python train.py --encoder_arch="mobilenet_v2" --model="contrastive image-text model" --dataset="photos of plants and fungi (iNaturalist)" --train_examples=45211 --image_size=64 --crop_scale_min=0.7 --horizontal_flip=true --color_jitter=0.2 --tokenizer="word" --vocab_size=1482 --loss="sigmoid" --embed_dim=256 --encoder_norm="batchnorm" --encoder_activation="relu" --encoder_depths=[3, 4, 6, 3] --encoder_kernel_size=3 --encoder_stem="deep" --encoder_expansion=6 --encoder_widths=[32, 48, 72, 104] --text_encoder_causal=true --text_encoder_width=256 --text_encoder_layers=6 --text_encoder_norm="rmsnorm" --text_encoder_norm_position="pre" --text_encoder_activation="gelu" --text_encoder_mlp_ratio=4 --text_encoder_head_dim=32 --text_encoder_fused_qkv=false --text_encoder_bias="all" --text_encoder_qk_norm=false --text_encoder_parallel_block=false --text_encoder_inner_norm=true --text_encoder_drop_path=0.15 --text_encoder_positions="learned" --init="torch_default" --residual_init="zero_last" --optimizer="soap" --beta2=0.99 --learning_rate=0.0013 --beta1=0.95 --shampoo_beta=0.99 --eps=1e-08 --precondition_frequency=10 --max_precond_dim=1024 --one_sided=false --adamw_lr_other_params=0.0017 --max_grad_norm=1.0 --max_steps=3900 --batch_size=128 --epochs=11.0 --lr_schedule="step" --warmup_steps=190 --weight_decay=0.1 --adamw_weight_decay_other_params=0.01
Rows from block 2 of the text encoder, named by matrix and row number. Rows with one number belong to one attention dimension. Each number is 500 + 25 x the weight over its row's rms, rounded and kept within 0 to 999. All counts start at 0. Numbers have three digits each. After the name is the row's rms in percent of the matrix's.
# q: attention query (text_encoder.blocks.2.attn.q.weight, 256x256), inputs 128-255
# k: attention key (text_encoder.blocks.2.attn.k.weight, 256x256), inputs 128-255
q.68 098:513493457515497493487471492512557508487481500518501506520462489516485469479518498528501509504480511452513476511516569454489481483492495508520468460500506489521534497496514503525533504488459481477517535473511498506510483504523457486553555533490561511481483506513517469487467501523496499507497496521486476541520476478516453506477543489494464511483495495499504498475476510520478521498518
q.69 091:505496527504460493528500524465507503517483474462562483521490497500446509505529505566508477442484455484448479437488504507474537498487541523478504501514502510526528463483515529543505493554516543484496487520500486502497518511499491493487478440475524474525530536454497544517524468510529484547491477502498490503489478503505487547468450468495490483505514512456531511460523484531495466476486
q.70 093:505510458516476492511493475500564494520502495499516484457505517419471512489488501491485497545534490475494486500529495492485476507446506509511499493482538526529507515491458520546479510502496496522511508469480463490477487478494521482513502500503544482466519498470445469475435481480495519473485476528469453518471490508462515493498497537461475508480555488467478458535446505495515494531497
q.71 110:500545483507497525514526470503466494521477535526539464504485479480517491516503499517530501540472456498478500525476479518515524523497497528541478473489490463514453533533468471504499475508476492467498534506500469522508459481506525465465512492517509523489464464473539559498546491512485505521500514519510545446514484517505448468478522533474514467491478493511489496541468480515511521487483
q.72 104:464484478526483451503480458494500501540507488469520506485480456530491454510497499482503528453522497530453524487476496503539550503470517471491507482490503498503533495539488501543522467482498501489501492468478508556533501536492531502513512507460486530469479514478503506475501499494510508506535478472500485487489490466473469506485476514488478512494501461516439463486480489504540504482504
q.73 104:519544528557467511454492503512487484510512517575458533531474462466495501489547503507520540471526489554504482534508512485524531485565509523462489520464475520472521477499516516474525507493470525473547494516525519532544512540480514506485488495493469490489514478442509495489501526529538452496485501488509528472491499499536472475551525500504523461495496492483534531530478475519474491515492
q.74 099:526497505527479524529494535508521530518473500477466475516516539536502463450531497563524535508507497529514535510528514477504526477525499502527478516523488492485477453462478519536518485517519505496493478502506505472465503488447510522459480516520498525467496480525524517487499493482470516497506533473485513506512453484464473519503487514539514528509530477515459501487506531459507522447490
q.75 098:510464516507504512520531513492528531500496520512494519506498501543486485476518478479502471470491487472500504507491496464533477489452486492480500458476566539472512493487488549535484469531522541487487522467503448519495518493486511538455489490519490518476459515503477475499517519488540510474529509447473496504498516516493508496521501508482464453505537493482529473548476467488489528498489
q.76 106:523504538445510534482498512504484484516556507488482488491450484472487502463521523460494456474499470531497497527531484501473488493488470488471513487509526452441547529467496530503505494507468482526518497477562468507522499486527465487458511503524478468477488487494513490526531487504503477487503507498484492505450492509491505531479516442505460458484488480521519481506522457502495499480446
q.77 106:515466525517537477511494500507478516536520492477452494523467474499488541437468477539511495499503476481514491502504513451467518504500529501494545475501483497471491523542538542518506548504524487517500499555518513505474478514509446515519481499483521491478452473475514515468531460538516452511474493524521490545528547505466455494466542514537515509513485468478475471459505477487463486501520
q.78 097:543529461510501493530519466480503480487533458495505542502509467516505465460496469487483491482522475533487542492496496489501522459472525532460482492529491499515559506515529590470514491542463523492497459447502476517459527495500497495472460470466491508500497496491510502526492514517481512503477490481483511483456493502516510516484525488498489509470498522475520481485499480538449508512521
q.79 091:513497473525466473498476528479523539496520509506496471524491528500533494500543532505516487518464468472510533490533471529473513520490475493463506521525498478453495494543483517526515552503531511538491471507443469485545523477543512550514494491490477504510489569517496519487481505528511469527527482514462490504498498521527493501494454462513465502464491500481491472526500513493511526479516
q.80 101:526511495508499524492459558468518516474474514494513466531501543503502515532523491470466501488478486476471544482466517508508472505505507451501513510516505496461502490473520538520503489462536539502452533542504485516478503519523484480509481449526486489531467528502477522439497473529484524462514437484496509496499500468514515507491492492513467519513464532471505517486476449484560519512441
q.81 090:477502520528492488504517507489481529500484550529495535467506486542563493498509498492528489488484480475499467469472534479565467476472507523489515441481466516478510524516507487519491463541544517489505477505489510488528491503452459496484553487487542469491476487479474549491501503538530508467455504454534533513498469485519470470523532499497486500464502498461511524520477495483555497499445
q.82 094:537496543510559485529493501517481474543519513497465434545516524520547470507519527480525495530499501476473500489528509525521495493523500480494503509527533549520460531515518530491522498509464502504513519583491475482497482509548474494501523492470519505517459512537496477505491497523558509497526513464522515536523490492513449491549520479527502524552498491459472522543489507487499509508525
q.83 093:511479480502488522483484509460495495453486487522504493460507516448468493497491527518479457555466512506500518499473489437477472479496534476517541495473498493504485474500492555547508482476530500478500531428524492489465534514480498463515473504486522520490533493480479527503531526493479500517528476479507493516516530525453483474482498504520484524515517495506486495462547467509510499482528
q.84 093:509500553465445476480526521526481504495497476534522508489552468511496490492501476473478520514507494496529487526472482474476482475464494500499483544466530525505440496524528470475504492439520515489483491493501488546489478459522519551479551523481470511493478500533546525460480528494505488540490504464475503514515518512535552486540489503534509530538483446500518507520500458569516472518466
q.85 096:478492476525524478538444478521477491528491503519495495512514510450526476503464519488502534498520474501477501494486481508497515490476476511514516506531470512540462476497485476549462517474552453525508505527545565543474511478483509488440461479494478495515516518474477524476503512548510510480489517517499506505514511449498475470499513540519457458491514524509482504458483519533532502522500
q.86 103:498520546510404448521471507489527456514495494499538528509525506485488454520522485520513472538512455513474481528575512479524526516494473531535458503535467509496500505512489473508514503443519489481477511491541519531537495530522489502461521487492507501507466513514506522449478478515504507493489507529511465512487479509467483520490496499536507515499497476512552487520497475500532522520540
q.87 096:477505489495533496478500510500490480482457477464494496500465480519515495463509499506494499481504528493503535463486520508486466468468500518501515471498484488470528508476494548524480488527495477474470501479512508457452551490553492483526537472490480520545533528496469472535494467473502486480504495469510440484535508459506494482474479499483506502464475512476535494482523499522481498450451
q.88 096:491519512497469509525551507521538502529524493502463475473470501539540478498475471513510489503519476507492518526447527455508521498475503527497511426496515514498479538513490499497492506511486526499470455482481492493485507475495462476477519461497480518478474472490487464478487504537467481482495522462473507496476477485535499511488533492518485461545521478469513480513464474480523512436493
q.89 090:542490523466450524509557512511512530480469502554489524509521535507509513460487484513508502514503477481552472548515517480476523450460533503470521518514510541481519485500468515502475476500478512508441493477474522476513507463459483465488466480506489454549537498496499488514503531503485497533479449445539473486498524519505475494506457508463501504538502483490487474517489468538451481497499
q.90 093:498516502521500476505472528496487524487552470499549485497510482523480463482538514497451517527489508500518539494500466492493538504486509495480482523510491485501497475472525504440496487460432489514521484481493476532518450503520545480492499527538481484530543456517515489527551529496502483514471526499463509527532507467517505502512474515470536481481478479486485538503487520486486503496506
q.91 096:520484481498508498517485518546553483531474524503473532545528496540489538510469493479503484510557460506516511488516544471511535429479487491496472459487466543511574536473484493512521472453520511487471502447475540541506515495521485505504518523515487483515519499500493525509531508531433471493472475503516513485537536529473461494496531515512451501538487537531546423510531491553499507502481
q.92 097:503487498495494548536486529483491509543516528470462533517475504496520500523508510508444501492488507501500482515493492444494505495481491481513517470484453529506515540444506543512500455502531494497512449542472543525516543486495511485459486502493510482555502498533489473482480503503505466471491506449517468465517508525474480551514541492477508553492483528502497430501506475455568482479515
q.93 100:483469497544488526533461501516458470513482459459493478481478518530507520500503535542489513489554491498520507485499518527536536502468478507500497491516433497503499455436520518527490512540488486506515500485474482491533484518453494530493482533525487506492505493450519497554527507499459485498439505523479478462493497450466525548491479512517524483486499460519509536521489496455514526517490
q.94 096:463488524508527485496468503463459520489516502491489523518529507481486488471498481496520492526510480527522508479471469540478557508535518567503530534482502486487515533484505540501521489481473489509459528510483479480504530480490450500503465497493522479536519522496519492485501490506457453524467497502524478545505494493510512507556454482523533521481488446519517490437540519496463531460456
q.95 096:497542500459503497452531509500503473507509509511548529527494479512492534506520470523514542542504485460505504508524468503525469499473547501472529475492530544522517497487497479455500487495510496534518485518468459484485469493452500514524488528490485466479524521539488481496510542503489500513444499459503534521491446491528496540546510509465527518493472489494502492490504501520535484560524
q.96 100:514493484496515541503485503481521485501510502502481487499519451464496507482522506503516520534507481501506528494488542512502520508497462534490517537495509484496498484502493512490511474509482448481493494493527498481513543510473512490468450475516559518494498529537474480514490494524499497480492527519496529488498520485518491479431520522509489524483501535481530446531546484530542479482530
q.97 118:491515527497517505488509484524484541516488462536495494485495500506486480475474493531538520505498505569508532511484502518505468486534494543441508499447494514488485535505519523510527533494494486489528454487490505505524487510508526475484492498519522496484520528477511467502513533531538531478488527509494476454497522530516552486521495544493480516476481517549535504545454516488434487523492
q.98 089:477567489485522506506522461514516484504488510524535492492492506482513509514524473498497520513464487518537511460535465474520474484458501487480497509530492462532487497506495496496507483558496517482508492509487493477464524485537451484497499521509488509488499525467497513514503451498517503500534504456489493521513508501513506522547502557503469490530521468504458539464523492523480476508513
q.99 115:491498501508506563497513496511502468493498499484493532472490535502519478487560527503499461527526502560513536530515516526519496528481491475477504507486540511553496509548556480515473466508503509516496460503521463488526528489478502509491531524497483520490515506542485471500541470537481518486495491473531502492500517538524487520473524516561513499461542524533483511501517503464495502424548
q.100 111:497490445492502539503459557443488510562499479524500487512525487487522540483468514506489482491454513530528514504518512507513530474507553521525501493492487539512524466492507522465470507499525517503479523533508467500458505477498528526506515483531475506505499518526507527516511490484520496487512497459472556456582510551495476522510539453467498453458508534495523492512485517491501493455448
q.101 104:539528525455450502472552497496497514480500524481470489515469438485483529452541524499470457526512509499523496474515504519495483468525476511509520545497479434494467541476513480503478516525498528501452501483508493523520472520493505513499469467533499519526502501465518500539477499518480475522420540464508516507493488521470549513493499499496489508450533498478535508514470540519518546455475
q.102 104:501482524498491518487490466540516485481475534515509531484505492480483494544563495491512510523551452492487533501485477494517459486510573489479539530517505486528503518514481460487490441431491479495527509476541507485528517502513504530500462510461492485481475494507442501494467480501447502517506516474496532468483505521515456551542505528456517550492510518510515484451487490497466481459478
q.103 102:534489513463482471494463537478481504530502509485510484481487500496491486456511456504486464467545517480497507466486513484511476489492469465494485487453496524497511537472522479502498454530504493503472547528469502541524497481459491495487523495487512512499503479519478491472525482527497463460502507518505561520498505450492496522488466495510490495508499489510471506426488517461457524500494
q.104 096:482513515482520496502480536476470549503556495515493516473477473540538496500506518532494534464453507508493529497483478503464484490457471493505460498556514483483516525498470487501495516481519501481531517509519501497530508513494493486502479478498469462517533531517525475528485469503497450509489461507471547493496487573527485499491536495501514463552435521489476477466538484518532521493487
q.105 095:530516466510481470495443512535476484515505496465495437534521555519492501474530472478511517524512568482515527470462476496484505473523483531519496499500511511444526518531510540537514492514491483520512474518498500505486546509439485507487477484506507441488494554485502508465464515508449407461505465530460515476529480504530499469451503517501499519505556520515487532512505498545479490454469
q.106 104:512500488529510454501494517467468503465528495483442513507500482534504510503527445555513516524497480480487459501507508500485525533480488502517500509521478472523483517479558477501511488494494472476517458491489507495532500472517500483511530515521551489513525505507520503500494515515529509503517485449522545500448501512524523508500484501497481479459513482533535464497550499534510512474483
q.107 103:451461506509463523534485524519530511546478521529537490507535541492520513487493461516507495519485501498527476469491505543505508488546520520544446519486495514522470534522538465447508482426482532517463507502520500491495487539475472462498512519485486511497483548450532500468502487504486530511509494528503493475488490472507529517488518544447491531500507469554492457513458463479456468459496
q.108 112:508502486451491514534545497533525477525489511534538455533509511515480480470509474483448509502549516497516488465501497507501470522522501519496495541470511517533465513508509464483516498457491505509507459502518470523504469479498483500538567509537504506517463496510551510539478519478518495447496513526484499433473525494477460546465551489502476506518507506488489543517482480513463501503503
q.109 102:500478478479521523473499541493505503512495506487462510508499484463478482429490493515496478469485484477475476509530519502560538501457486495499496507557464449463468538487570525499528503476474516481497451448489509470525452546523488466507507512502483476523501463513478499517499489473433525516477482503491526478502466499504518505478521571468476513458509529472518510490517479483503454523495
q.110 097:472487531516557521466493498508524488502509444555488491486475497543505482497475513470488507506514487499489496543445479465477470503468506460476493503484506480499475528495518505511485502500504521504517494506498486490516496537518522447491525517476477480518538538480536494524508515519515485502501477544482443532516531555509516469508486500523549493493507524503462514525480510487522521485492
q.111 104:480469537488490503524522483479459498532494513529534489507495490472469536493470481514481501476514538509523521471473508502520507496523543558495527545441463486507548505498484469490464483492511461527482555529489452468524517500506548510517480509481519459482530492488507532454513478470506505508501506557506500474478518484481535487497495505510473521504470475475478513491486502512496497492477
q.112 115:497482497484507496529487545506510466471522538507518489445522491504471491484536525540492522485542490518496488494518524537570497509540531509466488509503497506554500470469532510493501514485470494501469491543517507545493504535511487521505533463528516513524496439533470548502494504525518527511455492521483499469527462521472499505462507520491474507514478523513470466500470487485488484499458
q.113 104:461497465492531487476541479498465520490533483494468516488464498487478539489513484478494489508474497457509459500481443504498507532487537479520517497531497523512475457512476514488458510496470551492503546497512509496502482484500496439522531515556505462506516509521462537518516497540530514479516490500455532501486462487474492476466526523534502467537518503516518506557473493530521495493547
q.114 101:482520448478451477492478549488509473475523500478499508503503478476480477506504485549483480477455501477510495497536523476525548531516490533489485492519488464517518532455518524514504537547488513471481509499526514512500504510498492478537502470534492466525463505495505507517503457536473472534513525474494506509526450498477500441533539514483484517480498522514510469500473460526512486513487
q.115 104:493475468457493556491494535505522494512480501509504507529542478498462499508494517524491507496504523504498477478525518485501484480496484542502504505499521518481494457491520518486475545516521535528487503468481525514480524485453516461475469507473472487546482503516494473478507494487435480503477506525525419468513468496521451498456511530528483525496465562486541496516518522490528456511497
q.116 103:480520546525513487499457453505465523506504490533519483486485471450500471491455485493466503478524517507519501489464506496480492496546512511512549479488521473531486543469516483521505470473526454511493470483490497485505470469511505518475519484505460506518489519466527524496511510484501486502471530493504473511493514520503520492523505547495477511481477476498480539466472502505493482452514
q.117 101:456491471478490488517507498495501467506509504487472501492510507489480475557561495481504466509466528507470490503502521494482548515500484504525501475500529572486459474513473514445489475496492537496557489455562520473465497504496468455529516479510522497505498508473488473524471500480509494513477502500522511481526521495504544517485477523469503473484490488505533470510529488505449474485519
k.68 104:516481418479538467492464503494517534513485471530540506552478510498470519520472476496499488479531477486485506547480477523517505523514517524476500459458475509489499516489474496511507536469507527518514520501527511500504496516550439462498503492499505468477446472508548507509540494497517504527486517517459478525491516496522505525471506515529531522502506454528476522519505501506508475492482
k.69 092:516474460503479512493495475520501474502531523492441481467481496491496538485517465470490529514456465485487492464497451556561489495460520485494471468453508527500490509499517536476512533538520499456479486507499451539472527509521523510484490562470478513548499508507479496533495476497483481476475530503471521481503477449504466514523484507469544493472479548508505491502462551495521459491509
k.70 097:501521481515526513494506500474527522473469493508494451489504519519520468516501497511509512475473508495486485475551489510508472499449493477506497538517494485485502463494497473464519505518486503514470491480506451480493538461516472506475514473487517490493536532531498494516465580465511503491466504512483524501487504476515492504517479475530516474520512528520472508488495519506544511529454
k.71 114:498454510463500487517512507463500503473506473494478483537519501479512489495505490526504557488518507521470447477524556512473515529501495493480494492499513469528524514480472496481486452525511472461523483502487469520457500538495477513506525510503488464475534522496554482475476555496523514482513471499488571457443474506493500520505525513465511508529504545474532505515490504542507496513450
k.72 099:502530512543471547509514463474447480536520496512498480538484540503525533475516489509530535491480503480539524512462487479530509461500461491516520518502507540495500481517449521495533525512467494511524500535508474440507514480504542578492497541521476550548500515518486500493490548476514507508495455535523458549494460461484477472485464491505496493502506527495475498470483518511484483456513
k.73 102:502477468483483473490511512508514503493524523513497514493515493459506475501513514511482487475487496454528472526475475503513508530478488493501521496512469477496466584476477519530494497533527519536492467491462502478483494485491499502495495489493518494510502544497464503494509469555490496502543510497523518507557522481502568525464548500470530496495483511477503540533555496478480473507506
k.74 099:481503522467482489486524504496472535508503420429494555517514531496461488510460523498553518479476493531556448467503501503529537479502498507474521489525503478492511502527542492492507546524518513512511506518477522482473522506462531522518516507506540531500518518505527521526504470503448514470497424487492502536472492480505494519499547490483531512491519485487528468506482498531497472498481
k.75 097:454526509493525487492464542484495521557491516488525502530493487520479503557467507478525504483508501518518441522516484498484518512546513485539492460538503512480471453533498504497513504495493531500511525497502467541516531477471448523515498508471491484528506536479488497505459505463507490496549533468535519492461469487484515494487476512492480490498512531507520486491452512504477515506479
k.76 109:482485482487497439490469507538493497512527528502478479471511501494503520488474475502467463538493496501471498485513466464506470516480521498508522474544513482477504502520483470517479463492547475526500480483478558506478519450491483488511527498510490482507502478490458533493462452517486483473483472506489476535531460543517477475471488460485477473525504513463520478515516514516564491533477
k.77 101:522487508447492515441497498524516489483478548524467499492482509486520490505539509520520493534501493504501474524463496479444482463489531460485510520521511487520457510507546535487571531492510502457475466444509506474511466533502504522516469496502538504509491487489456497514513506494488517461531489511475514501529551516508519494562547485489520484477479500514474461502534493531524495493491
k.78 096:528522478530465521441505509551523528529501499454498495510498493529462496499498516513493517497515470501488492530457448564525476489495540495465498480512520520499506528488491522518460525512525490498544524540511494497488526440487499476442475479500521471528495449504465472518483519457481544480469517484544470504465506508482507512486482497511512496480526533496542534528533522507494446469488
k.79 095:509438502506468515526510478518478506526518484476498518507495487482445518496517460483509482495479460531504521484491518494528508487465521493504532443486511504506523497482498494518503541496496475532512490458524505476461498468482510456533496493470501508509501533469547553487499527479514523477528467488525463503518470515438493534492460429487529454500546498448537505476443509522496516473511
k.80 103:474517534496530494491494456509468513546480468437517499542500483500457506529533478522509470487531493499540496491510512465517540514504525476539495490508508494510505433530482494543526524514494549532495521471540482475494529510503494507539490528515492532497501532480512472533502489468494474492494485481512512544480483464436532513475514494499493521476537467483468508513518471533429479510540
k.81 094:490517477461516489525501481493539545541508455530479473523465506535494520527485499523496516519532503481489499524531491482498500514541510431532491514459480521486494522535490504521486508465476486507466500480504470535534477501501523542487541520494473495449484513475533454493515476485483516450499518449485509510495476527450556490484486523531522489501482480495501520533497528483489502501490
k.82 094:497553495506529479527521444524532500512515487518498483539510470482496451492501521466501513481548489488515494499534488501476483471530509524458476487468514529459480540533490528480462503502495510505482555515464487450504513529471506521459509503514500474507519503475536542476490477522489464471494435531522478513517516514490554489514454501488494498503510509520486515544470487515509535499493
k.83 094:504498496489542464472494503489525537467488500474481478498485522524561514493505519504480522533501519506504487543536515449555503495515510496517493498561479491519500487483470453533486526480514508517506521504500557523494484517462515523517487476499497485550538496495490520503475514470482488454518492451528468530491543484506542486480472521559526475466522484500447495526490446492560489519510
k.84 091:508484544502484476539499544465525463490484530525497493523507524480498452529453465446511508487498459529498481529496488503502488475540459474526528468487514535566478469501493532520486481512500498515494464530484516514531510494481534499528512507536527480515495537492516524478511533509596516496532491504531514494507468519520493489527526505482509467498543460513432521514458531504487471502517
k.85 097:482508482516480512493528479524533509506493507496514486489560493515480521515513470530480507498520522521481468507463560465483517516485506507514485498480522497495522471476487416511540520453497441504519512483542519477495477556488473482488502527497530516488505468500489516540519539517463538493538491507519475496512467479520503528469445515528553517503478500481494538493526481508516497492489
k.86 094:516475471478468493505485462479503512472497485488475551493543501509504508538518514524506476509469514498506479542500483465570505509489450506478514470466506508484529547493491492526468495495495493482500480473490549488504494485516490458463509495496526451513466519484480509538528538522553519512500514556486516485520537481524492482515495543537487522478491533456515480511496547535540491530442
k.87 094:506482536495517485452461497476484494478521500510503504479509512521482502521482549553529533455531472460450478481485502523486507467496557483468492475496534529474494501485552507492505481525490517522506528500526437486499546507478510493509495496519447483502533436489521509472471498492509458458462461421480472515546506485525476484513479482487511496463480479472532516495520469494480483508546
k.88 103:500486464525461515499495503481509495468517493489530469511500500540473483526492535489479475533502509473471491494527450509497531498521489439497473490516524456521529509522515518500461498471502526539468498504480485526527521498493475506491493557473553504527475463527461464522518481537503536493495489496446508499537474507496483478479492512490503504504490515485542504530468496528510505493485
k.89 093:480493493494501536499512497467511480452499485505514490507539506515535488525487454504508518460492515503514497509481459476581508487476534523514501455512473512513498557556546462491477492518532491474521514502472508485471563508492521528500477512514501534493529460493522466519506511494506471505469493506503543514490542530514503487517465524533520492491533511497484488488500522507563480497513
k.90 093:443454531496437506501489524452493505502502463499535525492530505487491557511539509514500510492493454566511521480489520536482495477520518462509512482520506545540530476497486501496544490496513447522501496456437505491467533525515543533520504514494506486505506476502488511509548470501475502521496482545501475495530453502493484497449528487488498474522525488469531527512504525512504471477524
k.91 098:512513477503525504478542524541477500488521506445499480498496495489497476535488547451471481456550520481485473542536501436522481496514523476563535510470476477503487534482502479553489472510502521467469470528489467455511525537486457493462500497489505465494483472518493514448493481510526509500477544565468497501530503545503476481514480549501518491488489486486476486509480494469504520531527
k.92 096:476536507504513512481509466522537512524507500495434538492525468515510479500550508434499481495494513521470524580519464508489525438505515522523498479477523496467449524544513473511481500506491493516503535494485477498500518519533476538498502448505503528484528484481459488497517484477487485463487482502528474534465529521473515490502503540489560494493481505464525489484525460462481523512517
k.93 094:444508487510463554495505510490506530509528507470508532493520488490437503511453480511509482522481473488495498457535500483530518507475498474455502546499480478478485516485561522466460502490533500510524504500496452470495470494498501446508470533530488551480480501501500509515514485535482505482480470482466490508544474477485504524450492482478477542500501481497556508529515531520494525529503
k.94 099:488504543481492579497481455526505492519471503476486506477511525482548521491536465511527509511456523528525542492498494485557490464525519482542505505476546560501514508493529501467508519512494451469531527481471468448467500500511538547509471519474509486507490508501510500524527489482525500521518472458475488520502521479517518538513503481527539483487511473514484480462487469458506524482527
k.95 100:481506522496458461528464479515510462460501487536521501494501497502515522499499484488501534460502478512530524510543517477500487510450490498497515524512483491471467522568515561527506509533493512479449472480523527540495514465512489478499467502525499541478483507521529515536483503505524470509493538487543521503471511511471507518520529492508479490440507472475497499471514538459471480437520
k.96 094:489542485533482499535505510528504469484454524517519552484545455541545488540523491502515476503505503490483509492531493507495492507493525499458532479460507499533485498488555506547519531516464509457544493490537508481483443515461487491492505499511481519481480518499496514510501520529543533495483491517483512512560542524491505517528480528552531508476515502538475534502477479431538502497514
k.97 110:533510488523522489492500478520483507499530469479542510530510510479496447499518505523521545468512476444490536483517470535531535464507499496507498496506502504489497508493532526462495482495471542474474479487514526489504482479483509496464487490480529493507504517514459503539476477483454531465514521524464508485503525508471533471497447486502474491455547494527513498515492458521483534464510
k.98 097:501486524505484488511501517494452496514530512548512534502478498467561475513496531484510493478508518480526524537475562521502466469497535511490514453472513466504490500532566510516471523509489491510476480491471516471473477547502498536532508512491503507503509495498522559472557490490472477520496493506470503460548496501472535484470489435499467499478479526552543510486475491523482477494502
k.99 109:520515465494527464528467531450467533463550533505516525531495469510496540514512499474527508545503463454499506465489496492505494513483564534514499507477473523518485505489525475487536451545468474518471512483500487518499443487488493479496554469462446465477502523507500514472475473525515536475515460491492476469516534481480488487468494541473500502524512515489514480516486504487534523507517
k.100 108:515472513500527482488488513520479508494487507516540505573496547494480504459526505475459498459496501503577492516507481504502506492515499521463482526478451506478506507519444497477468479527519487492443472495498475496485475513537517536522533510489464488481503469504497576502503502526491481500483491511531503512513513456512480484476516495504480482507539524492474483481522493500471501447503
k.101 101:528463500486554540463463497471517483544529524504488473485465495457477505512513490491566509492471467498489506484547471564514466487510476453468486524441561497499448497508515490514524473514511533496499473537526501533526530518511495517506478518478519488540484492519483496530514525539478556479476477523517491489471516519503513464505464483491513532503504494492504466496471510467435490498499
k.102 088:508508511489467535518507493476521461499442503522476522540522497520513453467526482478497480532519503469492513522477520558529477482445495539530484535469509485465462464534457488525512515506547483461502531524475551469474529517469472472491516500471508500526477519471449433519511532495506448525476496492534509455565498488491490484507519466518512487467530495504503488502491494538517488500480
k.103 097:487504481490455491519516472492459499535517495508496468503482490486520532488492478487499558492497517511496563524553524474502478469459480469517509484513458554536510511490509509520480520496495537502545502505507493498491496482529506500477458465496485517489485482481494519458492498531504507481496469474533482529477459500519495548493500514467521503491470512472476490514481471514514471478471
k.104 098:465463509499532459548459481541486488558505463528520476538520531508486448521476476517487500524546473525501493522468503506489519480520472536487467493480522489465493533471504507476480490519480505506507534498476520519497442455494508469520515505531519488529526508489485503447465517468485506496489501490538518481491531498509488492532444465531481453491502488493545515488508496503493461475501
k.105 096:456522530530513527482493543510502519501520534545500485495498488519474503480487504522531510513466489494516465490521526519466481518540490519483505501438467509530460525489492513525486485514496524458542483476501471520503543498540496516497490486499465536481427498495524505526475529462520519553494502547537502470470481539498508506504493475511513486510507518499474501496517464486505489502533
k.106 096:508497493495501464521476513507482459502501503538538530484540491482509504479456518519541496511507479556527495503521490521504432461492512489488453531438487485479473505519526493480480502549489488473514488496486469492529518546522478486503482491487504528512482511482493532487506498497496517517516475518491503545466549483500495485442537498477527538514528532493510492509466500472501500494522
k.107 104:472526479525516495513517510488534494475458484548487502480483516511503483534558489498485525515486518459497525505471483457515542462533520470512504542510485510528485471501531509478493530492544513498453455498525535506457485459518494517479534522488491525478515473484502495503505499508462532489518450476480515485463492527506531519523528498498495471485469475495492491488478534479494495489541
k.108 113:496558538506517495473465514518492508516540468503505519518505528521495484494491486482509485522494504505477521514476508516510523490535541489529512499493512475513516499521473518519505547501517486494482486521533530568546523495462506490492520508493553494503465533530485492484508473490498513516514489494568505509466507508556516468461492516466471524470482550483517455531496515503505506467496
k.109 103:517538485495460507463463464502471498493514503545488510553481489474509468491483496473531512499536477489486519507522518527524432494457502525541447551490488568488517560478510522500499475534525461480490518528500524512482507499517483523491480528507454504534516480513502494529488533542502540505502531518524505484538480494492505506542522466514502478467513526495503455470478503474492528509550
k.110 095:543521455490520491495516487499526475536490526461511489502488494535473495511460507494540544499501482481535521498506494502526489506509506477477479524567491496506512497534522551520427462519484530484498496530504508546527529541522508533489503484529495474452483493516519507508488501503469500486466459515455508524506506486444516527504511477492484463493522487476516526529528542558499508461522
k.111 101:486468511563504505514479557497447465493515479499490532471538487463546455462465503505517488510513514477537514459493492556523500475494496459483507490491508515514490451520464522497509496509535531523503523482485521493529549464525486505501523476516486469471532464496496500500458478522543528456513476499478504465524500477488483491472516480498497477470560505497484552483522465521531482492520
k.112 105:477494472501491470567508507459496453540475498502549496535527533460529517502490525502524485505495487490506491510508469530451501475470493480516524486499503515514508506469473512509438494490529485429491495472486471551501510489510473478504523535523499489500525528555503475495518459524534549460473497512492503470435538457495517515537495489507499502474562529510500478521491511497503504473534
k.113 098:504493508490550503489488522498477488461483480463484498469497496507509510525509543475501529459483517442509478509487508480513482529510505485511479544533509527533543513440530539546453505491492516530470534468529498491507464516532463495489498499464492524494502459517506468483551473514447515491518496497485481506488508494526481507528476507491506494520493470482494518545489527509477483505496
k.114 092:515492494486486439513481511504464536506509487471548500513461530526561510445475483490480507484514484518502517536508514522521443535509540491498480516500492496492528492554468516516479496505497512502499459504510491470507501550497558519493490518522486535498459528502492451494466479506542542491474494459490499486503493522520482481501466459531488533483510555515503515518502463503471502504495
k.115 101:468520484514481521482458492546486499449478527495501518553489475478503472521507492479486420473493509478463455487535509545511521508485537465502502518482466486482511587483487492478536499504549515480503489531464460456431531465491509513511498470506520486501504516462501491509509470524501531521493507519507534494501527509512490487488505527519519519506536518498470489453469552536503526496504
k.116 100:468495477523524492512493486500483456528523524542473530503437490490526504493486480465539537554536472533475567487484485571506506442492481483501484480505504452509527499459550528513456465479474519484532498540452463538531517503524496511530508497493524484517547470504505487490495527466474493475456467522482470467526520442506516538521513484486540477465525496486498508477489517512528464495523
k.117 105:527477519455524485503527498505525472551495461472490500525526515510522493508536507486528508501496476510461465531487495529470476510485523470488458480499545510528467525445498466533524489461546476483472490536494499469483509501474481501501464519522504505497545502539494511486544497514520490438465536489537483534541536489562461509506504515519502510473513516468514497539498501511444516514491